python train.py --encoder_rnn_layers=5 --decoder_activation="gelu" --decoder_positions="learned" --residual_init="zero_last" --shampoo_beta=0.99 --final_lr_fraction=0.05
Rows from block 2 of the text decoder of a small audio captioner, named by matrix and row number. Rows with one number belong to one neuron. Each number is 128 + 32 x the weight over its row's rms, rounded and kept within 0 to 255. All counts start at 0. Numbers have three digits each.
After each neuron's rows are labels from the 100 texts, of 14976, where the neuron reaches its highest value: "fires on" is the input token at the peak. Only what is clearly more common there than usual is listed. The data: synthesized solo parts of chorales (CocoChorales).
# fc1: MLP up (decoder.blocks.2.mlp.fc1.weight, 512x256), inputs 0-127
# fc2: MLP down (decoder.blocks.2.mlp.fc2.weight, 256x512, transposed), outputs 0-127

fc1.228:167144188130129048071131126122113130098132127173065143130128118164110129027122091135156127138155105129118129094121062130128129145127128127125120128127114111130103063126132120179123128130136068129000107128128133128152197049127128132145122071128178058126111217097128146127130223127126126189119181102065128120108128123113129135128197125052132124048128133141132125131138116126124158128142
fc2.228:122127114128142143193132126000132134131128124128135127124132127180133082190127128127076128129107124124129082119128136139137130111127140124127123138130132120120115129119113124129129124124124129141207122126075191133136129147124127128125119145121125116136124000126124127127148127126133133115131255162176128128130127129134128140128117119161127089129133129125136129129148132132103103110128
fires on: "b"

fc1.355:126130129110175129149127128119128124126126129128104112111072087154060154130122128160128143226214128125143128099129137123119192125128130089093255134114133133145136128150148163102125128124219122128114128125122109124128128157128125109073131131148129130132120111130127128128123127126091132140135133245136127129122110125130124175124061129137255138130121198130171208056128126127129089076101
fc2.355:094144128124125092129129123171167133160140133131146121204125248106254124128125147128147136063117128129130194145130125121194129128084092127148123129124126122116130127124136124131130126156108136140145111113135136127120127126127127139126138133122126126137088127122128030117122123090150156109130048027138114116130158124131138015124125123121130255127130118129143128129105128189109131134129
fires on: "a"

fc1.486:184145130118175196215129124111164125118134127129127099127112129128000124146102125164129179163138129109127099118135156127143148125180133105095178129125142129128133134134134177104129146126171132123084128125120126127127140135230129128125129127130133125082128113128127191153124127126000129132133131192207128129131155125130120116128128130135232129153128128127124192085129157127131125124130
fc2.486:089122123131129051130127128154128130130131127130129089142127134108255133119122129126143136135135119133133228126111127129085128115068107125130127150126087134128138129124131113131123125126127152135184126115131119094127125150125128125128201107243128137175127137112128119097122110102134127122135110006129128119116136128127128106117130100069131255129130122130157136138125120213121137134124
fires on: "a"

fc1.478:127130130123141150040136124152056128086143135149123119128128138127106145093128084129131128147212126129128129111142080189124128133134114131127123144118127127126100109055188188127128129124128084131136131132152113143129122127113095128161117082127127093179122175127133128120128131124129127164075128139093120122058127129007129208128197127100219127096126188138126125128140097126105145131128
fc2.478:128120105127137127160142131000125163128109116134131130116130124137128131132132155129061130127109086129127084063144135145140130128125144104119125093123132125125127128118122123133132126136127137131132123130116164131125120130153126131121055144123116128129127103126114128124130135128201106122127147131204124120138136112135127151122105138138129143125129112128127137127146131125130108073120
fires on: "b"

fc1.430:124082128127119136127125137103222127131128124126128124155122113085107175050143178128147131124129194145128003126128127139131157127094127111128172128125130068124135160114133127126130074105129127061123130128128131116131236132127200106127128098186117130005128037134126113146135121191170127120129125138127083128127127134129128129129135077133136124106112102100094145134128148128123128131146
fc2.430:103127129128131129130165130129132129127099127128131152125126165128135128083129129107101131111126127134126130202148148127111130131255117115130000130128116070129137138131123125080106128124128152135230092127169133120129130136123125129128132127034126122138143132129109092134082128021131123098130121161126132126155120137143169119135106100144145128127126113118166161129052128129131128127126
fires on: "a"

fc1.16:128119101119159131122128136191127119097128141139070116090112079128081159039126079131138094133199138130121127154070060144014036140131119115128131131112124169125127074125128120125125123130127100124136137128140108110129116131118106138128109125128124117129109127120255152020127198119128134255128129126129128126124127130128158178110128128130134128097134128135214126128128119123107126201123
fc2.16:120123116126115088118135125054124135121128128141188129182130255129148131183133166134130130124069044121125069000137139132255140126121134119136120064127127100145101123120125139124153133116131218142124119130119141130119135128159111144086129170080111134135128082137128131135121124126255133065126110130123127118151132097133128141111094127130134134124111107127127133126196100118066106070131
fires on: "b"

fc1.370:128109137121120067117127129126106167114126115149128133128129131128123128000128129152132092126172124123160124127129116130129129140132091127123129117130129129134098020128189128133126129135129082122068079130060173118158128125129130186132061123130127020165112127129131126078129116122128127147122219128108119110040120128061129139120235122120124127127123133147109164131212116131099131122128
fc2.370:108137128128209127136129129025130120128133131129141135126158123128131078216126128128109128128081125132129071068121132129127115128128129097159129075129130059096080169119126123125125009123102132129136158131104242130131128128127125127129000153128132104180123111125124126128170124140131106127131128132128128133131126127135129134130135128128125134121146132159119127128128182126128124121108
fires on: "b"

fc1.331:146128130128114131161136134083125127115124133161136132152121110168104117148128127155140131124119130123134121127132129142125078116127127120116255111149129128133112135131145135126179111126158109132116138142081124122122128122142157107119137076180119145134128231125128128125128138117116129134130127105127133112163013115128129126073126130125134110131123136158078131115116131087124121089114
fc2.331:156133097123128128127141103160113095126139125146085160132138144029145130136122091127114133129143126130127118082150130126126157125113127150132108147125107121133139150108131130139094130145162181146162080114126128129133124129133123255097135127107126115144144066155119134159108152126154175082130155125128154128046205130096122132142119094129137152124092123086125129136131127129150132122102
fires on: "a"

fc1.434:129131126117132198210131130131127099035130145147133170128179113133074130135131136128128128128150122129145128086127125126088128125145130115018201202138146132178126126175131143126129134129142120249129069129127125142112125147186165130128131090014126126184125119098129129108129108068105063150127129137116147086127119138130158083126007127128169133129125134131111123116064023115122131128076
fc2.434:162128128126158129108118181131126132143171092128151068200086129100136159130126191108115139137125136128148128135124133133180128127101122144182119023127015118119136132131127171127125126191142158026133128128128124011128099100110125139127163134241132151107133128132117119098125123131173127125130074087129128118111152070117131112128176057056129193117119126129139132128122227126109124086194
fires on: "a"

fc1.326:128123079143124198155177119145134129127128128063124126144242130126148107138126138128171109130130126129122151127131106143048085127120115129111101077173160128129179122128125129127129128184127124191114127126190103124129227126120099123232109130109130127151217177127087115128130134105129127166154127115130153090136128128127139128175107128068146250097154156143129122128114174118149143123124
fc2.326:134124193128126138128124141001182112128130033127116100070129136114092114128130117128127126136052120111133114115163126124201138129115143137145112127116127101133132123131134184090143122109255130099154152089123127120127127129128127132119081127129125130134128116188129143124155111125145130110127199149115128111149129127129111127107136064125142129131113128128142155091126084121116057130129
fires on: "r"