From a checkpoint of a small audio captioner.
Data: trained on synthesized solo parts of chorales (CocoChorales), 39062 training examples, 3.9 epochs.
Rows from block 3 of the text decoder of a small audio captioner, named by matrix and row number. Rows with one number belong to one neuron. Each number is 500 + 50 x the weight over its row's rms, rounded and kept within 0 to 999. All counts start at 0. Numbers have three digits each.
After each neuron's rows are labels from the 100 texts, of 14976, where the neuron reaches its highest value: "fires on" is the input token at the peak. Only what is clearly more common there than usual is listed. The data: synthesized solo parts of chorales (CocoChorales).
# fc1: MLP up (decoder.blocks.3.mlp.fc1.weight, 512x256), inputs 0-63
# fc2: MLP down (decoder.blocks.3.mlp.fc2.weight, 256x512, transposed), outputs 0-63

fc1.223:500467503501594500516497508464365546500567499324482623659503627469635656514499307459635518530496553499510472488499498449476505495499227504500496533479527484500501494454427508511495519496499505
fc2.223:501501585438508505572530506511490511467505471494493473430499524531488461572532505484493488498481531507483320500552488506513495501502519500508539495484510497521531498590437500511504511525420502
fires on: "c"; "d"

fc1.125:418459498496489497502500506443500574518540500502500468571499585503534481512498503508503500488531501492553506492493494504500556483499505517484510491539564502492453489501509508363641501503500509
fc2.125:494490609394519518493553494511470498502465518505484502499535494515510507525499529476497501505466497513509505503330511498492500522619488472498474528496476514443466519554501499461452494508498558
fires on: "u"

fc1.225:499511500507510456349494350451501503466528497399497508494499501391502563495492461499490558500503500487526492565482484401535567496528528511493419496501559551507500498502501469542546500530500435
fc2.225:498498501449469595505499512518469366498486508502493501485493484758476305507461443486503507492537504439504523469557508460477502512527505520619561585501416508492500473498512509528505503507472532
fires on: "h"

fc1.51:803503510508574501514499328506486499471507555429498515500502540485487499500482453502564478502500504535571475500527502517503481502464554510491453504443501542635502672497293505496501501516354545
fc2.51:376498500499444505500500599477474406506500484489431506500559493559503503502519519502498500504493526438486482507468483503449588483595374558500486484607409501510505432460601511498533500395569479
fires on: "<end>"

fc1.463:505493499541503423524467486498406521627500461444594509538444509482495497438502531519539466500500594482498490548524484500438494495482399498518500531483513500501500502498494405507504497576429515
fc2.463:434491501496512501500452495500498494282538524510491501501517504497496492496498501501502490494431243504519506498500467380508536496506510498499435406549519443498500510356500503513554354407528473
fires on: ":"

fc1.448:495468541396503527511499529490500492498496499614514493168506501527500502500485279510411499486624503499499563491537469499455502574500500493565513514502491487603496488493499523497499537549497514
fc2.448:509499441579501518461512502503462524505509530500539493770512499468503505498530770501608486499492504475486495500481507563584529360484490502462497470492508444500502499500506466473503475498503453
fires on: "b"

fc1.509:727498497476485487502506512501651489544462484462514503523495498575509468509657500497503510496446501438384537503351537500536519505361491500474479437415499501494401522481609505497495501502504488
fc2.509:325500519501492515518502475502483495467483475501470562459503499503469553492373498497501453520648485523494503350640510454344480500623475573568512505539493488471646511463465550519502504501509430
fires on: "e"

fc1.329:524503562501496496496499459606571499581499583748418447519502482503506505498541499595476470495499501500496501500633500500462436547500499483406501510500520506520498452493552495439498587504370500
fc2.329:449507482530502530482468480498496502500484520404506502503491497496489504492522488506599547492635503499294512554495510543501623486509492560511501471499476469369529679516500490449516501519502503
fires on: "#"

fc1.105:516502502587521494494499448394495498495575494356506556498500601497477612365492474501639502483499516551536488548499500503483494496498503496501579503499591501507496507496501503499504502555489395
fc2.105:484499490482434527457494510505516496495410499502485507496506502638491377501499409487490445497511496448480501499560501494589505506508509507498499488495502497585486467481492528491500498497462500
fires on: "c"; "d"

fc1.475:409494485498395513564502504498499506527486500486564481501468508506499493502504496465498498501500500500494510497522504530498501503401431596503463628389496567475496505502504509510490501503501505
fc2.475:529496457535600520474494507478486432507509505494504508531502469535518498490506515492514500478325494488563508503492500461500503385525472280482497414490499433469486310506443496501491337475481513
fires on: "5"; "3"

fc1.35:503421500494561498449501459405499513486500462467502541391499528502504509500478500497550522500500487570531496564460506498538496497499522498481493449612512511501487491565488391352526489497557503
fc2.35:502498543366507497516492515504486505520492481521494498509502476510505482518495499475501513619551806489513633490496507526474495540472501490515586510503469442471519501500488477499541443518433498
fires on: " "

fc1.117:542485462500482507497519468500506501503490502495498471506500489516541478496537376498509345491501509554482521500505500499463551339506498487514498500526501372497557493495475500501440623503513491
fc2.117:526500518500523502540518501494500476499553515501501495512501593506394494444495588501420511404508495445537509501592463512520471506463471495592497435524597557469494560503498517516495455513623498
fires on: "v"

fc1.397:490508499504490500495502495500508505510489402495502428503419331504507467502470498489500499500513464495469611533532579502510521501510498487497483445500500499493639501500500497503512496500523517
fc2.397:497501498514508507508503507501499424498504512545520499500502560496458565501505506490470538497500493516527421387451498482486499495503465477512517581442521547510331367508507509512500526490499526
fires on: "n"

fc1.470:539498503505501513501500499509507608537494500398498490502496487295497610501419516504615528574464504507495496500503520501499495552513493495509558554499520495479502515493504608503455508533617501
fc2.470:356495495442484333513499488501546477509435496491504502513513524504601497500492500492549483313580470516497564554526485466493480450501515491501488553498511509451510506498517437543505597481524509
fires on: "a"

fc1.79:502491498499531521560502506503429547502701484499499498501503503501505505515455539499461512515472492502530545496587496363511506514545497509497475497568510375503453497477463579462602506499515509
fc2.79:491481521536511497504526519479498367490469504550526521517527501485502501507503458474554508505480529494506488464343527486505493514504498499489486535451454659494537443642507501512425520467491500
fires on: "x"

fc1.316:524510497507507491539501528459497480555535474402495505388498508445508502513506501467429453564410328599521652417511547482600488783504474509552429492437493451499464552509494525477505500501465516
fc2.316:496466475524492505432510538556518570454521501484503411874500453519525510518513516500522513501533600421514489620422385497393483218502497505395497509531428510499561497441483423486508596477481416
fires on: "r"

fc1.286:499479499474451503542506509504491508511498501529477463515510450648510441498497495495446507502488430504491503498502493503498500514555508491446467501479492456476413502443585527499446495505487597
fc2.286:502500562557493533497502484504441494510498555500468497498501538430497537529498495498557493506544541500531521513500489486515494478502472581502493499512535544515658495528396500486510574452513476
fires on: "u"

fc1.200:648500504499438512502499568491373571498484500653543498538443466500484497388501455525501528444522520515481513538492479520500514506675528456381518459491503500615509502499464495463574495501495486
fc2.200:450500504482505476506499501525489500491481507561507496475507496477498531497518481552524549373517462502409528500523536596489584464509399500516329490511505500486468509498506541493488486499509510
fires on: "e"

fc1.389:592500500499500498504495559500498711486757498472600501501500499484404613451501374666502500495511511502500480502495518500497493484605501460494540481505571498557589502500505502560498499500497493
fc2.389:502496421455420512489506408505607466498406499556498518460502495510506451505494490473500491474558383593485602480537469527443518658500483501513394565498490510502462494504501529505557523507496505
fires on: "e"

fc1.495:561540500564517575501501501498499820499485503521499394510502489530484578512609496502492501488503499499497492510462500497491498499535426559500512494497499473502516398501498493498499480505455499
fc2.495:437502494500503351505497495467504466496454504531513523496499545493489498499324508489627473471512500534473512493522492539529501480492502497397513499503482500493457539466509494675499514491510507
fires on: "o"

fc1.384:586494647483544498518499520500494536478392495500398499469497493502518499503499387502505501554500501438449498497498492472495481494509454494439502502502503500513497482499422567490502471514467477
fc2.384:426496493505562491513501509500488499489502501497501500450474506479516508516476535526513505502528506527493494507512546665509625512504503524495511517504469475488500499479488494479503508515512498
fires on: "a"; "b"

fc1.399:551448626498491474468503505500516505531502498498676461518428502505314497489495505578445456504503467498524499421590504419500502506498476478502460504491449502499542493501483513752504496630519510
fc2.399:483511484511497531457519513494489460494500519508349476453515476494605499551513687490485530492498508527500513309485511495339478510507501532503503513500370514480497500504515511486503504450499483
fires on: "5"; "4"

fc1.412:506499500578479491483507410478509503510503492495500474505411507503503504521511442499497455484490465499498446511503507498500675495460614487330498500510503527497506499501503500517598488514513503
fc2.412:465508497504504497506466499523495503390499502515483502508495491522464497483505556506482537495499504528549525446547479528499428496462477457520471515503336575511491487499525551513488497504493501
fires on: "5"; "f"

fc1.404:655508514494514568495507492565497504502670529352496437530426497373496600534494502499471497506495558529515553507499500502495466507502502505489570494502570519540465491497553499492504428500473484
fc2.404:352511491573495497496508501502516361501173497500439521497495490619514463434508496482512502314584497502466505464531494529476557506503537499506514568500492500493494472507448502474507585489500502
fires on: "a"; "o"; "c"

fc1.265:501503500494503502500395500527501507623525499500514506491485499484502431547499515500496500468448504500501498517507557475538502524498607503500498492501497502514503500467491500500593510501568522
fc2.265:489580453558309505484562500496464454403456467526382518492502504492551513498518500495498499493732476500507504451599506589340504504499359517520494503494530567506518497500493512507397470580472455
fires on: " "

fc1.134:497501500498461495471492455512500501481512482495490575489485500498506492528477489497503566552534542469505498504499560294504517499606525472505453501521614497407521501528499504628575594500515422
fc2.134:497520505503399696482509527504500400499508510518495487418507504496506408527355488489474508494499426470541518382504515383507498545502543563497496523496498520517494490500426557655496500579491505
fires on: "h"; "x"

fc1.228:524493527498530500513536686462498501518498500582495501520501482539473539437504311501507500498500597494491480513473422502459499565593497411497540498486501499502500500502499499482500504505462495
fc2.228:418501499502504499481481494441493645520501500517586516471507504492485635497533501498515487467495495512385474492533502527540497498540494496491450491504499483517505521496514497527489467497505485
fires on: "c"

fc1.330:500506509502495579501497589504495501510499478416470504506500498467579488510472553486483494557412485502495504489557487492543493504488500484507453502492497506349492508165442530513503297517505734
fc2.330:495498449497502509506525540450399500456508480493497501511475480500497500501570514498524504512507574512513447448427481500485538500601409652416510505530454554540634414620496497497454578440500174
fires on: "u"; " "

fc1.422:504502501504473361517494497505476467399500446387517628493512512497495500471495438491496590504491473495541482498525476481498545500402505495504499511549500526483470504479476501516524500552520497
fc2.422:421489493474562649500521503494453506504506502526490500518458473528498509499530520486496497490506522589501530496467565419490409503536480542505497500376401513485642511463498517486465488353510505
fires on: "r"

fc1.314:499454501501482486502465500515403556506486496519564509500502503500510396499499494531486496500450500489514530493534486555531636505484500505490502507506499473620428480499595528496493582626369510
fc2.314:462498587523506653485551448496487462504550526547490546498525503483503528497499542503592498541627501496492505500500508443466473502606501450495426500510487501450489515504383497489488387498600511
fires on: "r"

fc1.245:501550500486501499495500485499501488496502485506378519533492497530457531391504497500662663496500493493388495482469462590498500504470624465424505499546428525495497504492486449514510492483500484
fc2.245:611501515502503460513483467498459519414567498533530497499497517518495511499391527496434501376441485507423470502477496504521477501499490501499454401502502500475500535471498453525506538450386502
fires on: "t"

fc1.508:460503481475427497423507473502502494494499505539483540439498498535472457622496503516478507487500498485501498565500414481501618503504553489502499497536501512494500506500489496533534582502506512
fc2.508:566492503521501608501500495487496495488477508505506499488518505506491258488367452498504509496497496480499535445614559360496492503537496510503499521509538500334503489493639496625507410502520496
fires on: "h"; "x"

fc1.84:508618594507504502485516385430535519501499442281501528426512497407513505500504514497501457500499499664520497604503499498499500433528500486528446508508500497473490483498484496516487499468496500
fc2.84:526502500473583498552428540495498499572487498527521484498473523507458467520500505502509508500545586396507541470502509475498495557345520488541779558555481451464500507496498487519575494500497501
fires on: "<end>"

fc1.416:527506503493500382526509499496499503416503504492495500507501509499647495655479500498494496427509485501533571494564517477523510255503517499507484500520495503508538625492495522582522490491499543
fc2.416:483502506638498515508543526508498487491507435507441739514474445489462478460532515470498495665504533513515467441452503485493504868508387528503503501498422607506502449512460508379338502491516483
fires on: " "; "x"

fc1.272:508434496501476489481499480368500627500500505499525499569482536500538503425519500618481393460494499502499528539516334500499501519472501491551441508544540500472579491496490500477500490544478518
fc2.272:476505534504525504503507497504462376491510588539484511513519491497460507571519535491477505499477509459505501494500554462470510497527516491501514495508489548464440511499509537348501415463504501
fires on: "<end>"

fc1.37:537478495498520501509477532487501467501498510582515385522512524500502430505498466481502480498504509622510529501512500492502521499506500486489488518496388500612513439501384504495467526541508526
fc2.37:505514508524498526495503554484435513500468430498417500504507451494482498512541547503463495423466503330496487498492660549492503500493457519599522476511689500637536608498528539555562467477529480
fires on: "v"

fc1.401:446470501402500501498503524503482504504518502518492476491501498512480509510451506542479523493493499499525514487518507499501587519514494472412499473501497505503433498511496646417534540497500502
fc2.401:511494495704456513501501513481480530481489504498501471498497452496685499513500472461549521499512481498492533465470499499494499503502497513507502591507655518507665481526491494504501504505486492
fires on: "u"

fc1.435:553527506478495498542523515486472502507500503536428498509501498682508695500554406570498456603502466497499488501554501498405577496514494549502508515500459487490498494668502503497506505502504502
fc2.435:453590592524541477531480519504473487499573513486519494539493498476481393550499503460500500471464454497478526502467495460569429503451506500498501497502461510533450500474575552503503486487476504
fires on: "4"

fc1.347:493512532401390497427501498577571499501494545643584452424493462503493484507515493498449496499508508502504543466499502500539420511466568496476500472494445503500497412516515498578498505504399500
fc2.347:462514496502554496495519505490411495513510414505520478471483510492433492501418505490494551474493515502491504518449514574512509522503475514492498549505497507443494526495461489502528530498485442
fires on: "o"; "l"

fc1.127:506502501500522337500502478499421507526507496410700509502498508461498497498475495503500499500505500494688543498508496502466501489493492482500492517451545500491469542496640500498500505523411443
fc2.127:470496497551397559418500561501499500454504437503481493492505597502497515497521507480501444422501542515485503484514496504500588478611501550499453499511508351469538501491294483494506515526504505
fires on: "r"

fc1.154:703492511503508332492492524417247497526488400500357567496472525545496499431497497534592501487495501413498478452501469503497522702445500517494521505503509503502486500475500503459502508606487497
fc2.154:409498507501494643477485505498555518469521497544489534462534504506494503513546478477519455490484512597485511506498490499454497399748511512518399460458528508518566426496477501479506497375491508
fires on: "r"

fc1.360:375503514496441504502502447498507500521483492495508515677456589457535502482501517501509499503522410494495496665502412520480463500507391487478497534509501500498435508502664369502510500504501505
fc2.360:504499571510626500495498499523500479493548570503504499497498499429492501508496500496500499508479498497514500500500500416512500500464503359495391473496499488390488511530469501462556397499497492
fires on: "5"

fc1.206:501501586475487486502505498495479529530489497492484531529500512568500498496247519513579533509496490496506492496519508500466577496503508514505477529508489500482495514474497500498530617513509499
fc2.206:529516460503482498494622478493507428404500611572511498458505500489487517484506546499496500429498496495483515392508525389505443495502501306509484412497539481477506548513496404605502330471502497
fires on: "x"

fc1.246:503498503538528497503434492502536499503697499367509554574389597497501520339476515543547441509501506501511457546515497479387488562498411494462562556473534499500499500499452517502499478664499605
fc2.246:447497536325499499506500494520491473492506516616490478495500503510723394823491516499474501509428370502496517491503492505583502507514519502500489464522497501501495518492501501516499500492496475
fires on: ":"

fc1.510:445490501360488493497499486524494498549488510585486452381581494588524499604500472499473518486609499493502538403546497500497501761513509474517503504503505503497496528475497500491456732496499486
fc2.510:608531494554503495474504495515498497524534549514554495502504496468500508476439625556581509500494501468507538588487537495571503227485501499490492502502572456355587483605497464498492431597509500
fires on: "x"

fc1.204:503525504511514499552517497479501486499506488511440517609498498501522480503504437374597499494458463500311470501456500522463453500477550504403506462528478501502523499528476409494501500491478501
fc2.204:498500506504501500500494486495488514300529501501502498431493517501486653509471417503414497502494487504480466503493458508519471500493502509522367379505499504610503641502454499501503504484481484
fires on: "t"

fc1.188:681500500370522483416500489500501530497407516404499426497497507476501415350442510556509443474566506494504501441477494504499502503488502500496473298506524520525449491579484505501523496491502475
fc2.188:458495516389499505500534501469504483473492500529487515478502478670471506652516599467498496472487483518536447491505504616497517488499531655524496505498460498396506523500496503504502472497496512
fires on: "<end>"; "b"; "g"; "d"

fc1.381:462494578496469483513497551405495562520504500592423497502503506500506604524780513500499453492533506437499486507546497503496498507497470497513648499503388504470493492485494522496383498572501503
fc2.381:545504499517507578427507501543485555429541502503501507428501500520514431504465450488516517500442501499442505508491514503511488522490493511496440441472490399660481465497469452489556353495488510
fires on: "4"

fc1.319:611522506476481506507498443480504513450500528484500496534499698418545511497505489468484419498477547497523484511529518496472497488484502500510497538500481501502538518498480504590497446502506530
fc2.319:473494466559488504501529530496498412535406495505292490521512456544504492468522569505503490495500525519502511442502449598484554504501481499498525498520450520512473500488464470399500451501484437
fires on: "<end>"

fc1.93:547514500501501308418491450497462500493485494432516491416490529500501513479499496535506499622482501503524480459554501529499490493491505481493497501436549323499492500489503524499501534634500425
fc2.93:480499685501498613652540495511458492431503501507493486558499453499502490516494510469489497443592496512501514488466510384498467498483484511507489483537438599498498497484481454502508498439462514
fires on: "x"; "d"

fc1.242:500504424572571477492254600496523499509501494599654499507481376498497500495499549502503484501497513466523497530532501498478476498488485371467609568535551456576493424507459500506500502512467503
fc2.242:465490597387487496496503481515499475471531503518448500499547520480523502548498514498497500538470346495475499285510502478555506577529506629486339295503488502511295626477501566500464519500561484
fires on: ":"

fc1.215:500515490441487498471501428527500499483508502499423501503503421500500499517426445530477594498511502494509495498499501294525702500507595500510474498507516498512550512496471500542548633537508468
fc2.215:535501503514428497502496510497479458501510527521499486390505503521498209508405502499501531425495476303513558309500571437499480502508504484515497586496500514296510489500497501586526505498464505
fires on: "x"

fc1.337:481500501494495499497500498532502501484403495593493490383503502635521476522501636544486501489504462496497505435604499490499502501501509478500498534523502509511514490515381572428493643551496580
fc2.337:769504427499497531513515502512512522457567544501510498509565438440499500507489489486498512491499503494499501500504514463544517501497488510506497380496511422497498500500554410503565495499499464
fires on: "#"

fc1.301:507526497498498577573495538502498512498510505438500526510485501398505496503498501488515492480487592508485490500500459503504498490509486456464529631490494502500508490484507509502465670460425514
fc2.301:536492580674503467477493511510496506549488502500500473506485525480543504497507505492495502502472502508456485506422507502572507493481504442561572497518501501497402489499500495499499478501497516
fires on: "t"

fc1.21:375499609500457499498501497497502529510485501723494490341486526585532501507534507554416500476497501565493504500530501492499521503493496493500607533513478513512500473497495533294402579476485516
fc2.21:702499460500501586501500509500495503498500530504512500505499478462497479489498478498633504524498501491480499526541507625531502505498478498502499204499515480504477540479526479497536381500501460
fires on: "#"

fc1.129:501505500485492501495502501482591502501383516917515502484481501601504501495519483552492501464492541499494477503587500534496528518428497406607500505541400501500505506549503493496486504353501448
fc2.129:458506420508499507496503502503391546490540527506553560510506469453503513492465478486501505605496503486491509525510559498527501463509430550448460503518527567508495674508561481550504314506570453
fires on: "#"

fc1.73:610494421438497494498499508499501469492500473512529380469502630527493471511496454476560457499528503501503518382499504504505553426505388520502456497498512520550577499516401500500501505680628503
fc2.73:536505546498551496506501516498495508470526447418446475493479358510428487507535564415374523480503503518522507502468509512417462496467478501545529487492503539524579545504575568585506438495731505
fires on: "v"

fc1.489:501457499496429499515529489502498771511500466482530492437497487487493532480500512537540517499523498500494483452501506549555538496580497492498462500500512501561432499500513563473499495541497514
fc2.489:492525518499489509506502492504515439316512512520500498466503496467533494541495491528537500538560454494556570508543486496482507507506508524514465499500502503520501448557495499509501532509491489
fires on: "e"

fc1.41:500526469503500502487520504564507499497498514506496501506510523384489497502501505497498473498502517506500484504484650504502480369653511451482504500489502524521505492527529526502505335471500495
fc2.41:492498500471484497481504502505528437498449455498497508492496488654503481506503501494503645499499509529500450501467500645469551506453557631502502517508515398492502504503461505495514505511516601
fires on: "c"; "f"

fc1.183:506483476456594507486500541510379420468500415503496425503463501503478486490520501473499445505533515501502515478501511501490680452525495494480427433486523536546615449500460508454501494591535487
fc2.183:671502502497494406503507516508497500496499496513491486497489499556492517492506564444320601457475445514509506485466597652497463484400498484557586489512607500523500595555501566502537473486573492
fires on: "v"

fc1.342:491523482474511488501511458489586497486428499500402500526494477535499457497567466456733526525497495485335496488403523542457472500514560508413510435614413501519493516504470366490463487403485503
fc2.342:489498551511480473508493474496385474329530501513501593498502511503500548476395521503327499513473488500490423500500495519511439502472509500580326417501507621510523515482424563544528539484465476
fires on: "t"

fc1.392:636500365474501443500561498568441518508473522542662418510500500505485500502527377504562500490516501503518503475499500503469537475516429490550458579486503497523502499499500497442509502569496504
fc2.392:525508574507502506498466499454502500408585496502499496516500605537469481499496696478498502319497472499487574498525504503540483471479460511510472265530501500496508639507500500558686510504574503
fires on: "v"

fc1.372:506502500499494496510497501499515527505499529513444415473485500508503497549507529500483416500484499502502487466517507507518497506513500575497509389496482492489496487502506507499506492501434500
fc2.372:454500620508496504417532496494505453487500554501502512502506493496503501511508587476500559497540502506524481459462507481485470504458501500527506542480439501494497500509474464501492518495507560
fires on: "5"; "4"

fc1.386:502417519583494499407290501497606498500503428595575513508484492500470498500486623519540464502502508496510485496497500499452474492417504497502726505646509684499485503493497502609504494607430499
fc2.386:465495500501490504458497472489509472508503575525491508444516478503497478486501601564467499521500392494492512491499500468503514565508501504491245409505472216497413510494459506500496508479506475
fires on: ":"

fc1.85:524500517499501516512508504528502696571380496654516498501498500623496502501501433506460504486546542492500504511501498472441436554503501488487646557353495485483522506577519492500481491501504529
fc2.85:442500394562500442465493493476492278510497513507508495499498495346502510496368544549601497497500462496369511503497508693545587366486508501502470447498539498510431500487511490497496501516517457
fires on: "b"

fc1.60:477400501500329501490498478499504501498466506591486463431513497557652479505586502515501499479488547522461505500555493496490509504500498497501500512508393500528492497499475581490459561465439544
fc2.60:589498498584623519494500500513521546472528526492516524524506490437455500451458487501512501530499497481493499544510507502525508491477475504502501310492511419504489494462657465484502445501572488
fires on: "#"

fc1.55:507487500488510492414500440451500510443501500418493559325533497516502518498496505520533531500500498501522491611488508260491595485514567509497460486508504500502498511537495495518506497636497464
fc2.55:499499484442497585507479513498489481586493498544490510500491476530495299502448463478501504498527527459455575479499505494492497530495510502516699550495495455503500497496496510630561496507468500
fires on: "h"; " "

fc1.99:633431490370491505502555359484493504697505583412452495533487494515503494648589510541496442486501591495521518505459511513503498510551491495474315429546493447488478513495501483534517502496512498
fc2.99:443524510631465503502478662500501456351507455410449504457496512491596485470289502499519501500495480544468508483505488462497503390493448515524533498498517510475535531510491481510521514496480451
fires on: "#"; "<end>"

fc1.322:416571503530499513499506499511500512479500505517437497500505500499498508501473499501507498497499496579491462527533478491493502501498503500499500522503475649457508418530502501343503530498500504
fc2.322:556493481641508501559483556499403504547508546540603586492488511459431515540583453468479518499476502496557450497430503546545502486441492455495527512520516505673253465502507500530541518502498495
fires on: "n"

fc1.113:496503501481503373420502473498504447480499499497499531475491502504503430524495501532507512478500502467501500639500503319533563432504692480490488499632517525502482500500496469495556505494500422
fc2.113:642496453492465736526500526516488501501500502512518498454506483502503434568435455495500526495500500491510500408615506500519498507500497498550773530507527481511510471496489533508554501503476500
fires on: "h"

fc1.122:501493517560507500519425496503541516516491475463509505503500510501563471510500498529508499489502503500497487410543481496498483509505370502500502522511465499500498481497502553504522597548434599
fc2.122:349498595514520495503525440526496458504520579518499505481515496457506515498491557497503503516502538453442492503441521516499500517526532457483510478500488501499481512517490501472403492473498502
fires on: ":"; "2"; "x"

fc1.74:622512469423478517503484494508501501501578506349493474505507496527451532503352586496762447513496502510484456566510499506506511503509386461489492382480501501491511491507499498495466499503595469
fc2.74:447493608528483514521487492493485408507518498553525511501521501502580493509515516494406488502543516499504524407509488453506454485508511670518515560526457528520495503465492515685511553423495666
fires on: "n"

fc1.175:587501510473501509500502537633508525501436376514684393500457493501504534505499500559474521519544499498506524433510502436498503494500323437457563556499516496500502502501500517469441506505542495
fc2.175:497537457505499390627483492517506485522501490507504455497454499496641495506422573502509510488527500500507613562500513550500543442434500477503495510512510434446458519514501503499497503543532501
fires on: "a"

fc1.31:510494500508503463512501469500500453506511520352533493501489499500517503467516493499472484504440500489517536516500500517494476502454502474498493509513505425494497375492466534496517494515429501
fc2.31:494527735507511604500496505511515472497344515518501556499508547490496509639509500478510544504541508500503497312516499449500506499511473497503518493488408505436500565487509506329496497523499507
fires on: "<end>"

fc1.254:452500532500473486500495483504536501500316517659496430440501501551627504504601645485499493485466511499497446502606501528490511506500498498502500609508406511564508500502492499412485606463471564
fc2.254:539499484490497504500498497507505543499507519500508494504501480459496495466499467502507507540500499498491545558502505565535503497497493502505500222500511492505464552460633488499504444500503493
fires on: "#"

fc1.469:516500501499494479527519503501461625494508482498396505342499503559434527502504494495519520500501478499541499444501501433502501580503500500500331485505478526499494507499564464590501513502442500
fc2.469:409542494497495522443508481433555511445274496498496507505508495501557499561401432502542437542474490476416506507493499499494478486504514541506499474498533500697502406515495491540521502500510491
fires on: "<end>"

fc1.247:486456496502491463485496501478266486515725380570512504547496530498487593499497503500506520500519464501545548453487499515497478497498503473498509498499531519454475478500563506480511519501497498
fc2.247:503501516500485515512501504495652516395422543511501496504502461494479501487474453478505491461420500491405508522513579484486625526506520558507474501500511510501633546500482499537518477494556490
fires on: "u"; "#"